From a checkpoint of a small sound classifier: widths [320].
Rows from block 4 of a small sound classifier, named by matrix and row number. Each number is 500 + 25 x the weight over its row's rms, rounded and kept within 0 to 999. All counts start at 0. Numbers have three digits each. After the name is the row's rms in percent of the matrix's.
After each channel's rows are labels from the 100 clips, of 14976, where the channel reaches its highest value: "loudest band" is the band of the loudest frequency at the time of the peak. Only what is clearly more common there than usual is listed. The data: read English sentences (LibriTTS-R).
# c30: last pointwise conv (model.blocks.4.c3.0.weight, 320x320x1), inputs 107-213

c30.48 204:533528519533522516529524528528529520520536531527533532537534544527529520525547529522523533528531532520521531529527530528524524527522532520526526528522533535534503502504521538528519530535524532524534501521513524520493529521528524533521535540523511520512531507524526523526499534524508522550506503528532530529526523516504513
loudest band: 4000 to 8000 Hz

c30.68 201:534542526529525516532531534537525520521527540528532528537530539530528531532537536525532537538528532527529525533530535530531526529527533524525537535529535530532508498507529530521524523540523537535528497525513532530502534531532536519528537542530517518510528508537524523533502538524512522547515508543532540534521536521501517
loudest band: 4000 to 8000 Hz

c30.226 226:533525529531521513527529522531525526519539533524528540536535541526519527533531538532528529521533540518524530526523530544528530525520527532544530526520535532533514512511531532527519524535530533525526505524521537524499532525535533525520544537525511522513536507529526525535502535530509520543506508531533534523531514515504517
loudest band: 4000 to 8000 Hz

c30.103 160:514528524527518498529523525531513510523532526521526536527537541513518513531528526532522522528531542521520532526531535536513523525520530532528527518515537526519509507511530537530528528526520538538521506524520526522497528521527525521522524540535515520511523514538521520534499531514507533541509505540530532540516534512496514
loudest band: 250 to 500 Hz

c30.90 162:522526521535525509527524525530520512519529526520534539533533544513520517531530531529521522522532544519515533529528525526516524523518521522535525515518538530528506505508530549534519527529522540535527508518517532525496527532527525529522529539524518515513525514528527528529501536516507527545509508528530532537519527512503515
loudest band: 250 to 500 Hz

c30.312 119:546506509524481467522501487522538523539521517506531522518521521534522524501522526516526536511511515505539503513531510499529495513535509540526541533526528518526520515513520532514518511534516541521519522527496516531490535524527531519519523518527503510537526505492529525525525514538516497531518528529525511511519521562544533
loudest band: 250 to 500 Hz

c30.18 064:487527503507493503492492491486499505477521503496506516518521508496507506507523483489505498506502483508506517497496507501490501495494503492508494497500521514507481501494479471476530528494494488476481491526532490495515495525491497525538494500489537524511506498485507514473494508513503540489519493492505507523508471562474501
loudest band: 4000 to 8000 Hz

c30.213 208:526528531526524514521527521535526521526538535532532538538531534531524523531532540535533529533532543523523533528526535535526531522526531531537538526526535530535511511512538530527515520536530542531531509523518542530498534522536532517516534538528513523509533509529525525535504540526512524543505505541532540523525528528512522
loudest band: 250 to 500 Hz

c30.105 164:518528522530525505527528529527524519516531535524524530533529537515516517530536530532526528526536537520521533533530533526518529528514524530534522525523537531531504496513534548530525522540523545532523510517513526521499529523533530521526532533529522517514536509523529522530505531518510521543508504532529538541526546521510517
loudest band: 250 to 500 Hz

c30.23 155:528545527531530514538529529549516522509524526521528527530529524522524527533526539535523524537522546536517521531523527530523531524527537540518540525523535538525511499514548542549531530535529533558530503517504544532496539525540535520513528530529508509499540499549533503531494537518509526552499499544537535527537539535484508
loudest band: 250 to 500 Hz

c30.270 104:539539539539543523526536532516537527539536543548534531531534534527534523521541527533541528520517541514520529541540523531533537536525528531511536525532522531531467488511527509520529521536529541542539509541516536538502536553535545500501544547543510498502541513523525518543500539529494521533522502532532510513527530450484510
loudest band: 4000 to 8000 Hz

c30.28 175:519537538528505511527520515531512514518532525520533536522522528519519517534527530533520523530526537525514528528529525526517521517531535536538537515517531524531495490505532549544530525528528527538543511521502530521504534526524538527526525517536507515509522502534521516526505531506513524545512506533530531534524537529503510
loudest band: 250 to 500 Hz

c30.62 214:535526525530517518525521519522528527526535525522530536534533549530520531529544531520530530531528531522527527528526523532526522530522533518537533529525525529530510500505522544527521522540524537526531500523509529526495528520529522527524531533528514519513539505517526522533501536530508529547508506527530533519524517527499515
loudest band: 4000 to 8000 Hz

c30.179 058:516436451506508503509474495482494525493491509499510495502499514502523500473480508475527504471442495482491482490511497492519509496504461504471511512505478493494518500493508506513512479497517466472484492527501512521492516512493500518530530502504498477512509486504501504488507518540515501468504499496503455475510454440509510
loudest band: 4000 to 8000 Hz

c30.33 141:518513526524492522516504515520520526515542509515527548532529521516517522530531520529525526519523511525524524516520526526519518520532524516538524518519535512526497498511514572546540521536525545515538504512510518514496526522527540528524513517531512528516537495505525524529511533523515532538527500526523527535538517514496514
loudest band: 250 to 500 Hz

c30.31 146:518542525530524513535522519550517528506520533532527522529524532529526525540525540536526526537526539535521532523529528525523528520525539540520533525527537534527510495509545545541524524531531530558527496514510539519493534530538532520517526529534507512506530499539531505530501541514513527549506500537538539524537548529487514
loudest band: 250 to 500 Hz

c30.36 138:524548531531517516523525523539521527510520534525529534524536528529523525536531531531527524539531540534526532527524533528529526521521530522523531518523536526524496504511542544545535529537530530535525500520510529523503530517533541519511530535534513515499532504532533503536498540519504521549507492548540546526532543542489510
loudest band: 250 to 500 Hz

c30.127 256:529535530537527522531527529528527518526533536528533536527533530524528520534533533535529530527535534520521523525534535529525525529528530536532531532520535531532514503511544517510526526535535524534525505523503526525503529529526527509505533536530502512507528500540522515527498527522506516534507515538539546522523537524509513
loudest band: 250 to 500 Hz

c30.225 198:530528537532520517530529525531523524522542536528535539537538533531521525539532541537532534529539536526524531527529537533522535519526531529539535530523535527536507508511537534524521523533528531529533510521520534528500530527529537520515531538529518524516532502527530517537497534528509524543502507538533543527531527523506516
loudest band: 250 to 500 Hz

c30.233 214:527526528534525516520526524532527527527534538527533540537539542525521528532534532533531535524540540515528534529524529540523530523525532531539534531525530531527513512508529531528514522533535539520523512518521531526500530522535529523518539540521512524515535505527527521534499534534514520539503511528537533521531509515503516
loudest band: 4000 to 8000 Hz

c30.25 157:519522531521504511521511514525521516516533520527532533532527535518522521533533529533522522526527524533508529528524529529521522519529530527537533518511531521533505487513522549537534518527531522534537507520507528516500532531522534525522509520529518514510520502517523512521508526511517524545521504525525531532534533510497511
loudest band: 250 to 500 Hz

c30.92 158:515528519527521512528522523524523510521534524523531533537536534523518520531532532530523526533534536514518525530529535526515526522514529531535528518525529525525502497510525543533516527533521537534516504523515530520499525523529521523530533531526516521513528507536525519533504526522514532545509497535532533538519529510495521
loudest band: 250 to 500 Hz

c30.95 153:527522517528512507517531530532517514512526523524529539535529536515520517528532531527527524535534539513519534528516533532515530527512531524534525518512536531525506500506526553539523520529525548518519500523522525524499530515529532529527538541528524519510533514522528525535506528522506523548513503537530531536527526525503522
loudest band: 250 to 500 Hz

c30.34 145:520543525528526504532532525549522527513526532527524517520531527522530532537528543535531527539530541536523526524522537532524528522521531529524532519528540536520508504506542532545526527530525538554532498514503542522495533521536537522516537523525510516506541500545526503528502536516509529542508497545532541525528539539494514
loudest band: 250 to 500 Hz

c30.319 154:528526540534524528531526530521518517534530526531531533532519527530520521520529526529521535532526519517531533527532528528529522527523530542527535528531529525539503505495541533518517520547538535526528506523504535530490533525519528510506533533536509514514544491529519520531499527525509511531519498540535542511514540546510544
loudest band: 250 to 500 Hz