Weights of a small sound classifier.
Training: 6600 steps, batches of 64, held-out accuracy 99%.
Data: trained on read English sentences (LibriTTS-R), 15625 training examples.
Rows from block 3 of a small sound classifier, named by matrix and row number. Each number is 128 + 24 x the weight over its row's rms, rounded and kept within 0 to 255. All counts start at 0.
After each channel's rows are labels from the 100 clips, of 14976, where the channel reaches its highest value: "strongest on" is what is common among them. Only what is clearly more common there than usual is listed. The data: read English sentences (LibriTTS-R). In brackets: how many of the 100.
# c30: last pointwise conv (model.blocks.3.c3.0.weight, 320x320x1), inputs 0-159

c30.149 [116 122 106 122 115 130 109 126 107 136 101 139 108 129 122 141 143 114 123 121 114 119 134 105 116 100 101 119  95 125 124 122 115 113 110 114 119 105 101 103 121 119 120 102 113 115 111 107 108 116 137 118 118 120 126 115 131 123  97 133 119 138 120 123 100 141 120 116 122 147 123 140 124 101 143 132 136 127 117 143 118 119 132 122 123 120 126 127 158 129 105 122  79  84 114 137 125  75 126 104 122 143 122 138 122 150 129 127 137 134 152 154 121 112 139 122 127 146 152 154 118 114 136 120 144 137 148  92 120 120  67 134  76 127 136 149  80 132 133 129 128 118 122 118 128 124 131  66 136 162  77  98 132 117  98 141 144  85 111 122]
strongest on: voice: female (100)

c30.159 [121 117  84 125 105 115 113 115 115 108 112 133 116 126 116 147 142 113 129 119 117 120 115 107 118 110 111 124  97 120 127 127 122 119 117 113 119 104 107 115 125 124 120 111 117 132 119 100  95 121 131 117 117 128 123 115 123 121 112 129 124 136 124 120 108 134 125 116 135 141 120 138 126 109 150 128 144 125 121 150 115 156 134 115 118 128 128 129 114 125 123 128  78 178 117 144 135 112 118 110 126 136 124 123 123 138 130 132 125 120 135 112 124 157 155 125 121 114 126 133 124 104 126 121 117 126 119 171 124 120 120 131  77 132 135 141  74 136 126 130 129 147 125 116 127 125 123 132 127 130  87  94 139 116 112 140 132  97 115 121]
strongest on: voice: female (100)

c30.76 [149 104 120 152 110 113 114 110 122 115 114 106 116 117 106 114 116 111 146 127 155 107 119 123 156 109 121 119 115 104 124 115 157 159 117  90 105 117 115 122 128 151 148 121 127 122 125 118 125 138 113 155 156 128 125 129 128 125 124 126 148 128 151 150 129 118 149 125 123 137 153 116 146 120 135 134 113 116 146 111 140 134 135 142 145 148 118 142 138 146 134 124 140 139 187 118 115 151 167 129 132 133 142 149 143 139 138 146 144 144 140 104 130 128 129 139 140 106 115 146 144 137 129 147 114 126 114 136 151 142  59 117  82 143 153 149 133 157 112 150 147 132 141 144 125 146 140 126 124 139 144 138 124 117 145 152 157 138 129 109]
strongest on: voice: male (87)

c30.89 [117 151 137 120 150 151 153 153 141 160 147 157 138 151 155 182 178 154 126 141 119 161 151 143 119 141 142 140 171 152 145 147 119 121 153 162 167 144 139 142 143 117 124 142 141 173 139 157 153 142 161 121 117 153 160 137 155 153 138 140 121 160 120 116 149 182 116 184 172 163 121 162 118 138 173 177 140 179 118 164 131 147 140 127 136 131 137 131 114 131  74 124  60 127  78 121 111  97 102  70 132 143 133 133 130 140 137 127 132 127 146 117 132 126 141 130 133 130 149 132 132 136 109 118 120 134 120 130 150 134 120 118 133 124 117 131  77 125 120 119 127 134 136 130 128 130 123 121 131 133  84  78 119  97 101 125 117  77 122 131]
strongest on: voice: female (93)

c30.54 [130 113 154 124 124 117 102 120 112 106 109 121 102 116 119 126 127 115 124 114 123 124 110  99 130 101 104 119 119  94 121 109 124 131 120 106 119 108 102 104 120 128 123 101 110 138 111 109 127 117 125 123 123 109 121 101 122 126 105 123 130 128 131 132 111 136 126 145 124 135 130 136 125  98 137 128 114 128 124 117 123 132 132 120 121 120 131 118 207 123 163 139 171 121 188 129 147 145 174 156 125 130 122 117 122 131 121 121 120 122  99 132 117 109 126 120 121 114 109 145 120 123 112 115 144 125 144  88 112 117  98 137 116 159 162 165 131 166 135 157 117  93 125 121 132 123 128  96 132 125 136 138 132 106 134 163 165 145 121 111]
strongest on: voice: female (100)

c30.101 [169 113 129 168 127 106 119 108 116 104 106 110 120 103 105 121 101 114 161 110 166 108 114 115 176 116 118 111 106 104 111 110 169 175 114 110 109 116 110 119 115 169 162 124 115 103 114 122 120 109 110 168 173 114 106 107 118 117 138 114 173 114 166 170 126 110 170 129 114 122 172 110 167 119 113 115 125 112 165 111 155 125 130 154 155 165 123 153 125 161 163 131 155 153 175 123 141 145 158 168 137 118 149 162 159 156 145 167 164 160 120 142 135 121 122 143 144 126 130 116 146 119 128 123 143 157 148 123 101 144 118 144 124 154 158 133 137 144 142 157 166 123 150 148 145 152 150 130 144 128 138 152 140 118 146 160 160 146 144 131]
strongest on: voice: male (94)

c30.306 [164 114 127 162 133 112  96 110 116 121 116 105 135 117 107 108 123 117 156 120 162 123 110 114 162 126 126 127 114 113 131 116 160 161 119 116 122 115 120 125 130 160 154 130 131 116 122 128 127 118 120 160 161 114 114 107 131 107 120 114 161 129 162 160 116 133 160 107 120 134 155 119 156 122 108 112 135 125 156 115 153 127 132 153 151 153 144 151 122 148  83 145  62 112  80 111 117 110  84 105 155 151 157 157 148 150 155 153 155 154 131 113 145 101 127 148 156 114 135 147 156 131 128 125 132 146 132  95 148 153 100 123 116 112 113 134 101 114 129 124 156 108 159 153 145 155 152  96 144 128  91  87 144 112 116 119 123  85 140 137]
strongest on: voice: male (78)

c30.109 [121 137 136 125 148 134 149 141 107 161 108 150 115 136 161 167 158 135 122 115 120 155 152 108 121 102 113 113 153 147 116 105 127 126 137 157 149 118 114 104 105 124 121 108 110 163 107 153 141 100 146 127 127 130 141 114 143 124 105 108 122 145 128 122 115 165 125 169 159 154 124 146 124 123 158 158  97 162 127 153 130 118 126 116 125 128 127 123 150 129  83 126  78 121  69 130 119  96  89  72 126 123 125 127 123 133 131 127 131 128 136 132 126 122 118 127 130 115 118 129 132 130  96 104 132 122 130  97 164 131 106 130 111 128 127 133  82 132 129 134 130 119 132 127 120 129 115 107 123 141  75  76 119  89 108 134 125  79 126 140]
strongest on: voice: male (80)

c30.297 [160 115 119 163 106  97  97  99  99 111  90  96 103  95 104 105 106 108 156  96 160  95 103  97 168  97  91  98  91  98  97  95 164 169  94 110 107  97  88  92  95 165 163  96  88  88  93  93  98  95  94 166 167 107  93 111  97  97 100  99 167 101 165 168  95 110 166  99 106 112 165  99 164  99 103 101 106 112 162 105 143 146 142 138 145 146 133 142 151 144 135 132 103 143  92 121 139 112  92 130 135 114 136 143 139 145 139 144 144 150 116 147 135 144 136 137 137 135 121 122 140 105 154 142 156 142 145 129 110 141 128 131 110 111 119 108 106 112 131 122 147 128 141 140 142 144 140 143 145 120  97 106 141 133 140 107 115 109 147 145]
strongest on: voice: male (78)

c30.176 [118 161 157 116 156 152 165 150 158 146 158 152 157 146 160 154 138 159 118 158 118 156 156 157 116 159 161 154 151 155 158 160 116 119 158 149 142 165 157 157 156 123 129 158 165 165 154 161 151 156 145 122 117 144 158 150 154 161 159 152 123 140 120 121 163 129 120 163 152 132 119 137 117 161 155 162 152 125 119 153 123 166 163 152 143 133 127 138 151 139 123 104 105 148  83 116 105 142 121 123 135 106 122 153 127 147 154 119 144 139 163 134 120 153 101 110 105 143 106 123 108 138 150 146 135 131 140 147 116 108 144 111 147 117 121 111 141 108 112 118 123 147 107 115 125 117 118 158 123 144 125 124 102 141 139 117 105 130 105 148]
strongest on: voice: female (99)

c30.315 [132 107 110 128  84  86  95  91  71 101  77  76  82  89 101  94 103 103 131  76 130  82  95  82 129  83  75  76 101  97  79  66 130 131  83 105 105  79  81  76  78 132 132  79  79  92  85  91  98  79  82 128 129  98  80 110  81  69  90  84 131  90 128 132  86 119 127  95 111 101 130  95 130  87  94  93  75 129 131 103 125 146 135 127 120 126 125 123 149 124  99 121  77 168  94 120 113 152  88  86 127 125 125 126 127 125 122 129 122 126 119  98 128 142 129 127 127 115 121 134 126 112 149 140 111 125 118 132 124 126 169 118 154 120 115 124 116 119 114 122 126 154 125 128 128 128 131 154 122 123 111 100 119 157 132 116 121 106 121 153]
strongest on: voice: female (100)

c30.290 [150 116 121 149 111 119  98 126 118 110 125 126 110 132 117 102 124 104 144 120 151 120 109 119 154 114 112 124 117 107 118 129 149 154 113 108 114 103 118 117 126 149 150 115 129 117 122 117 108 122 128 148 149 133 123  96 124 121 104 126 152 142 146 151 125 136 151 114 115 145 147 133 151 122 117 123 131 132 151 117 152 125 116 145 144 150 141 142 124 148  94 144  41 121  75 131 120 108  82  92 145 125 143 151 139 147 143 147 142 148 140 110 143 111 130 145 144 111 126 156 144 130 131 129 124 142 113  86 120 148 103 128 125 128 117 141 104 136 129 128 151 112 150 151 132 152 138  87 133 122  91  76 145 115 118 117 119  82 143 147]
strongest on: voice: male (76)

c30.184 [121 123 138 124 133 127 119 121 109 119 104 125 115 121 131 131 126 116 121 113 120 127 110  99 124 106 102 118 126 106 119 119 126 129 125 112 117 109 109 111 120 121 117 103 118 131 111 118 125 115 139 124 120 125 131 106 132 130 104 123 127 137 128 128 115 128 122 138 122 136 121 132 128  98 148 131 134 121 126 129 112 136 133 120 117 112 164 121 254 116 183 156 173 121 193 118 157 121 188 186 132 115 124 120 117 138 128 116 115 114 114 173 134 125 144 117 121 146 136 153 116 128 127 120 167 142 168  94 107 120 100 143 108 148 154 165 123 170 141 145 110 110 119 117 151 115 123  98 152 125 124 136 154 112 127 161 162 129 130 116]
strongest on: voice: female (100)

c30.280 [166 116 111 167 130 116 120 123 125 111 112 124 112 116 117 126 126 114 161 116 159 123 109 116 169 112 108 116 112 101 117 116 165 167 124 128 127 120 108 116 113 160 162 113 111 112 110 112 116 114 126 161 167 125 124 133 126 124 133 117 165 132 159 164 128 133 161  99 121 142 158 136 166 124 123 115 128 129 166 106 156 120 126 140 151 160 134 151 124 155 105 141  72 121  94 100 122  99  74 115 143 119 157 161 153 150 150 167 158 158 120 128 140 129 108 157 161 116 116 124 157 131 114 111 131 143 125 118 128 155 111 124 136 122 118 134 112 120 124 121 163 125 166 158 139 165 142 121 142 116  95  98 140  98 124 114 104 102 151 124]
strongest on: voice: male (77)

c30.62 [167 141 126 167 137 146 134 146 137 140 135 144 133 144 134 137 142 137 162 139 162 140 134 136 170 134 133 137 134 139 137 145 169 166 140 141 145 135 136 137 137 165 167 127 134 134 130 137 135 136 147 163 168 143 139 139 145 137 123 139 165 149 162 167 124 154 167 127 138 149 169 144 165 122 126 138 140 154 163 143 174 133 137 157 158 166 155 160 112 158 142 165 144 108 152 109 149 123 124 134 158 136 161 161 155 155 155 161 163 161 126 133 159 105 136 165 167 131 126 136 165 128 124 125 147 157 141 127 129 167 114 154 120 146 140 149 106 140 156 139 165 125 171 170 150 164 156 123 154 132 104 106 159 131 133 140 133 100 160  81]
strongest on: voice: male (76)

c30.294 [163 113 127 162 119 113 104 115 122 101 122 112 116 119 113 116 111 111 161 120 156 111 101 115 158 123 120 133 116  95 124 136 165 161 119 117 111 113 120 127 128 160 160 117 123 120 122 117 118 117 122 156 161 119 122 124 126 115 124 127 157 132 157 159 121 125 163 118 125 141 157 130 159 127 115 118 136 137 163 107 149 127 129 144 143 153 135 152 131 156  84 140  52 133  86 111 116  90  81  87 141 131 149 151 143 151 148 153 151 158 142 108 144 128 124 154 153 108 121 137 155 117 136 126 124 146 142 132 106 158 105 126 126 123 118 133  94 128 126 124 154 128 157 152 145 156 154 127 146 129 102  89 141 121 113 118 107  95 143 140]
strongest on: voice: male (78)

c30.68 [121 113 117 127 123 131 112 126 106 112  99 133  95 129 121 138 131 104 128 110 125 124 109  93 123  99 101 107 124 109 116 113 128 125 118 116 117  99  98  97 121 128 122  95 108 138 103 113 127 113 144 128 127 119 125 109 131 132  90 122 126 140 131 127 102 138 122 138 121 138 124 137 125  91 144 132 129 134 129 132 119 138 114 114 118 124 133 124 224 115 155 152 166 109 185 137 148 143 175 158 128 131 125 123 113 124 118 127 123 121  86 132 129 113 131 125 126 101 119 141 129 133 115 108 132 127 122  90 129 122  92 137 115 155 156 168 132 158 137 157 115  96 131 125 126 122 120  92 136 131 141 147 148 112 134 171 164 149 131 112]
strongest on: voice: female (100)

c30.14 [124 132 124 125 139 130 160 141 148 153 147 135 152 134 142 154 159 157 128 156 124 150 148 163 130 156 141 149 147 149 149 130 126 127 146 149 144 146 149 154 138 124 127 144 140 154 154 141 142 138 147 127 124 140 133 127 127 121 139 155 126 132 127 127 132 144 125 160 158 138 130 143 128 142 150 152 146 143 124 141 122 127 118 114 112 117 100 115 124 118  82 113  61 112  95 101 103  73 112  81 113 137 109 118 119 117 124 118 116 119 140  85 116 133 133 130 129 101 121 132 126 141  90  87  94 112 102 145 160 128 108 108 119 153 137 130  95 152 107 141 130 130 125 127 110 126 110 139  96 135  87  91 111  73  90 139 146  90 107 117]
strongest on: voice: female (98)

c30.144 [112 158 156 112 160 154 157 153 159 152 161 152 157 151 156 158 140 161 116 161 119 156 155 160 108 162 167 165 158 159 162 161 118 112 162 154 148 167 168 164 161 121 126 166 167 163 160 163 159 162 152 121 112 149 161 150 159 167 164 160 120 151 119 116 161 132 117 172 153 142 119 142 116 163 161 155 156 122 121 162 127 141 153 149 142 135 131 136 149 138 115  95  93 137  90 110  94 124 121 121 124 110 117 138 127 137 140 124 141 141 135 141 115 147 112 117 111 136 111 113 117 125 137 135 136 140 146 141 110 113 138  97 139 102 103  98 122 105  95 104 122 141 108 114 133 121 121 140 128 131 120 121  93 128 134  96  97 128 110 145]
strongest on: voice: female (98)

c30.31 [127 111 105 124 138 119 109 111 112  98 115 117 131 118 112 127 113 109 127 117 131 133  98 116 129 122 114 121 119  96 122 114 127 126 127 108 121 120 116 116 115 127 123 127 118 119 110 137 137 108 124 125 127 101 129  98 124 107 115 123 130 122 124 128 133 121 125 134 123 116 130 125 124 115 111 122 122 115 130 115 132 154 135 128 128 124 115 125 133 130 100 129  81 140  75 131 130 135 107 106 120 126 131 124 117 129 129 123 118 130 107 123 123 153 124 123 131 122  97 120 124 117 124 121 114 123 103 104 114 129 119 128 132 155 156 143  90 162 132 156 121 127 122 121 115 124 117 101 119 124  97  91 119 104 112 162 159  74 116 110]
strongest on: voice: female (100)

c30.157 [116 149 154 114 155 156 170 157 159 156 158 168 152 158 159 172 157 157 121 157 112 164 160 153 113 158 160 152 157 157 160 164 119 115 158 151 164 161 156 153 154 121 117 152 158 169 150 153 150 155 164 115 116 157 162 155 159 161 157 158 114 165 120 118 154 154 119 168 163 158 117 161 120 155 167 165 158 143 114 163 120 124 125 135 137 139 143 138  89 142  93 118  88 120  84  92 104  89 152 112 138 117 118 146 125 135 141 120 139 146 121 140 130 149 113 124 124 152 122 110 122 117 124 127 133 134 119 107 112 121  94 112  70 108 108 112  97 112 115 108 122 112 122 115 124 118 118 115 120 137 108 117 117 106 102 108 113 108 124 109]
strongest on: voice: female (91)

c30.94 [124 152 144 123 144 154 149 153 132 163 135 157 134 153 165 184 179 147 123 139 121 162 148 132 117 137 139 134 173 148 137 137 120 117 148 166 162 134 138 135 131 123 120 127 136 168 135 152 148 129 161 120 119 149 155 129 151 144 129 135 119 154 120 118 137 182 123 173 175 157 120 161 122 131 171 171 127 176 125 172 132 130 124 125 131 129 130 132  99 128  90 130  59 109  76 118 114  92  91  73 132 121 129 133 124 135 137 127 135 134 140 118 129 111 128 129 133 114 116 126 131 128  97 104 126 135 116 103 141 134 111 125 126 132 126 140  80 129 125 126 127 122 133 132 131 129 130 114 132 135  84  78 123  88 109 132 126  76 122 127]
strongest on: voice: female (87)

c30.293 [155 125 115 155 110 134  83 135 118  85 114 127 106 131 123 124 131  99 158 115 151 107  95 110 154 116 111 127 108 108 128 133 154 152 106 120 120 109 104 113 130 154 151 116 124 103 122  97 112 119 131 152 155 126 121 122 118 134 130 122 150 140 154 148 127 138 153 107 124 151 150 137 145 119 127 107 130 134 151 128 145 155 145 143 142 146 141 145 143 152 116 149  73  96  75 148 133 119  73 130 156 133 158 147 150 151 145 152 152 150 152 117 137 125 126 144 153 125 131 151 151 154 124 119 133 135 136  83 128 152 113 126 139 120 111 138 102 124 129 114 157 106 158 159 128 157 149  71 136 131 114  82 145 117 129 111 121  82 144 151]
strongest on: voice: male (78)

c30.142 [122 162 151 120 157 170 173 167 165 161 156 174 161 163 159 168 173 160 125 161 119 168 160 153 119 150 159 159 158 165 162 162 123 120 159 160 162 164 154 153 160 122 125 159 160 163 160 159 158 161 173 123 118 160 166 157 159 169 158 160 122 170 123 120 160 167 125 162 165 167 123 166 121 162 164 162 163 161 119 165 116 125 138 125 128 125 133 128  51 129 107 120  96 132  94 100 109 102 141 110 129 112 117 125 122 135 136 124 124 125 137 146 124 149 113 121 117 141 124 117 120 131 124 130 133 131 138 128 126 122 114 111 107 114 114 119  93 109 108 111 120 129 119 118 129 118 124 141 124 135 102 113 118 111 105 110 111 106 124 107]
strongest on: voice: female (94)

c30.151 [119 159 148 117 163 172 172 168 168 160 161 173 157 168 156 172 172 161 120 161 119 169 161 157 119 155 164 162 165 162 163 164 119 120 163 165 160 162 161 161 160 121 128 160 163 172 159 165 159 160 170 119 120 160 171 159 166 172 156 161 124 172 125 119 157 164 124 167 163 164 120 169 125 159 168 165 163 154 121 169 129 110 121 123 127 133 123 129  65 127  93 111  73  96  95 100  99  75 138  93 127 121 128 127 129 139 129 128 128 129 126 118 120 113 108 124 125 134 118 110 127 143 124 126 114 126 111 109 117 123 111 106 121 110 109 113  95 118 102 112 130 111 124 124 120 126 122 114 117 142  99 110 112  98 106 119 111 108 116 109]
strongest on: voice: female (93)

c30.136 [126 121 118 124 127 132 111 129 111 107 113 139  98 130 121 119 137 100 128 128 124 121 109  99 123 111 106 126  98 108 132 131 127 123 116 112 116  94 101 108 129 123 118  98 113 108 111  99 108 124 148 122 124 126 132 114 139 141  98 137 125 151 126 128  94 132 125 106 114 143 126 147 129 108 141 118 148 141 123 137 109 147 136 109 110 118 138 114 168 119 123 121  99 100 115 136 147  92 119 119 108 142 113 133 123 144 133 121 124 120 141 147 126 106 144 124 124 157 134 156 118 102 147  98 133 115 131  77 125 122  73 133  84 129 137 155  77 140 132 136 123 125 120 114 113 120 121  89 125 142  84  99 137 126  95 147 153  88 112 119]
strongest on: voice: female (100)

c30.138 [128 153 152 127 140 140 145 142 129 154 140 142 130 144 153 154 147 147 127 119 127 142 149 139 123 123 126 131 152 153 132 123 126 126 143 148 145 137 129 131 138 133 130 134 124 165 133 135 142 131 139 129 129 146 147 148 133 147 128 125 126 142 133 124 127 155 127 164 160 140 131 146 127 142 157 165  99 156 129 167 118 139 140 121 122 118 144 119 143 122  90 114  84 119  79 145 118 104  84  91 131 132 120 133 121 135 144 123 130 128 155 139 125 134 125 116 116 159 107 137 117 134 157 155 133 125 136 113 146 115 139 115 155 118 117 127  68 120 117 112 120 152 118 120 128 117 124 130 133 123  88  84 120 164 145 113 116 102 115 148]
strongest on: voice: female (99)

c30.309 [151 109 112 152 129 119 111 114 109 123 112 118 107 123 118 116 114 119 149 117 145 120 113 109 146 115 117 120 107 104 128 127 152 152 115 122 116  99 112 109 128 147 152 113 113 110 120 116 110 120 131 145 150 118 133 117 135 128 109 118 144 130 147 145 105 133 151 124 123 136 145 129 145  97 122 125 127 127 145 108 151 116 118 141 151 152 139 150 115 150  84 143  58 142  76  98 119 108  82  97 139 142 153 151 150 153 144 148 146 153 119 125 139 126 127 143 151 131 145 133 145 136 127 116 128 141 129 140 134 149 140 133  98 120 119 140  96 117 138 128 143 143 146 140 140 149 141 138 142 157 106 107 137 110 120 123 117 104 146 117]
strongest on: voice: male (73)

c30.7 [136 118 100 134 133 107 125 102 115 109 115 110 122 104 127 118 125 130 135 114 134 130 100 121 141 125 117 120 107 110 119 113 137 140 136 113 109 124 118 122 119 131 132 128 118 109 124 129 125 115 117 139 141 114 119 114 126 111 133 127 134 121 133 136 135 131 131 126 129 126 139 116 134 129 120 114 129 130 134 115 113 156 132 110 114 115 115 108 140 114  98 122  64 145  89 127 124 143 111  93 112 147 119 118 112 121 117 123 113 118 125  99 115 112 116 116 121 102  98 130 112 122 103 104 106 108 119 110 118 117 145 116 157 170 162 157 118 169 113 165 118 109 119 118 106 117 115  91 113 114  94  85 115  96 116 167 164  80 103 118]
strongest on: voice: female (100)

c30.205 [121 120 114 127 139 137 135 138 120 121 130 146 123 143 132 141 146 115 121 129 128 151 125 129 126 125 126 129 151 123 131 125 124 125 145 123 141 125 124 119 121 128 120 122 122 152 119 143 142 118 152 127 123 120 149 106 148 136 107 126 125 148 124 122 120 149 125 154 145 138 122 144 124 114 141 138 129 140 127 143 118 101  93 126 128 125 138 129  33 130 140 139 121 100 154  79 142  86 175 128 129 133 127 120 122 110 118 129 121 131  78 140 121 117 123 122 126 130 113 130 121 133 114 109 136 130 113  93 130 122  96 143  99 163 164 163 111 168 141 153 122 108 127 122 119 118 119  97 137 130 114 112 136  97  88 164 164 117 122  69]
strongest on: voice: male (87)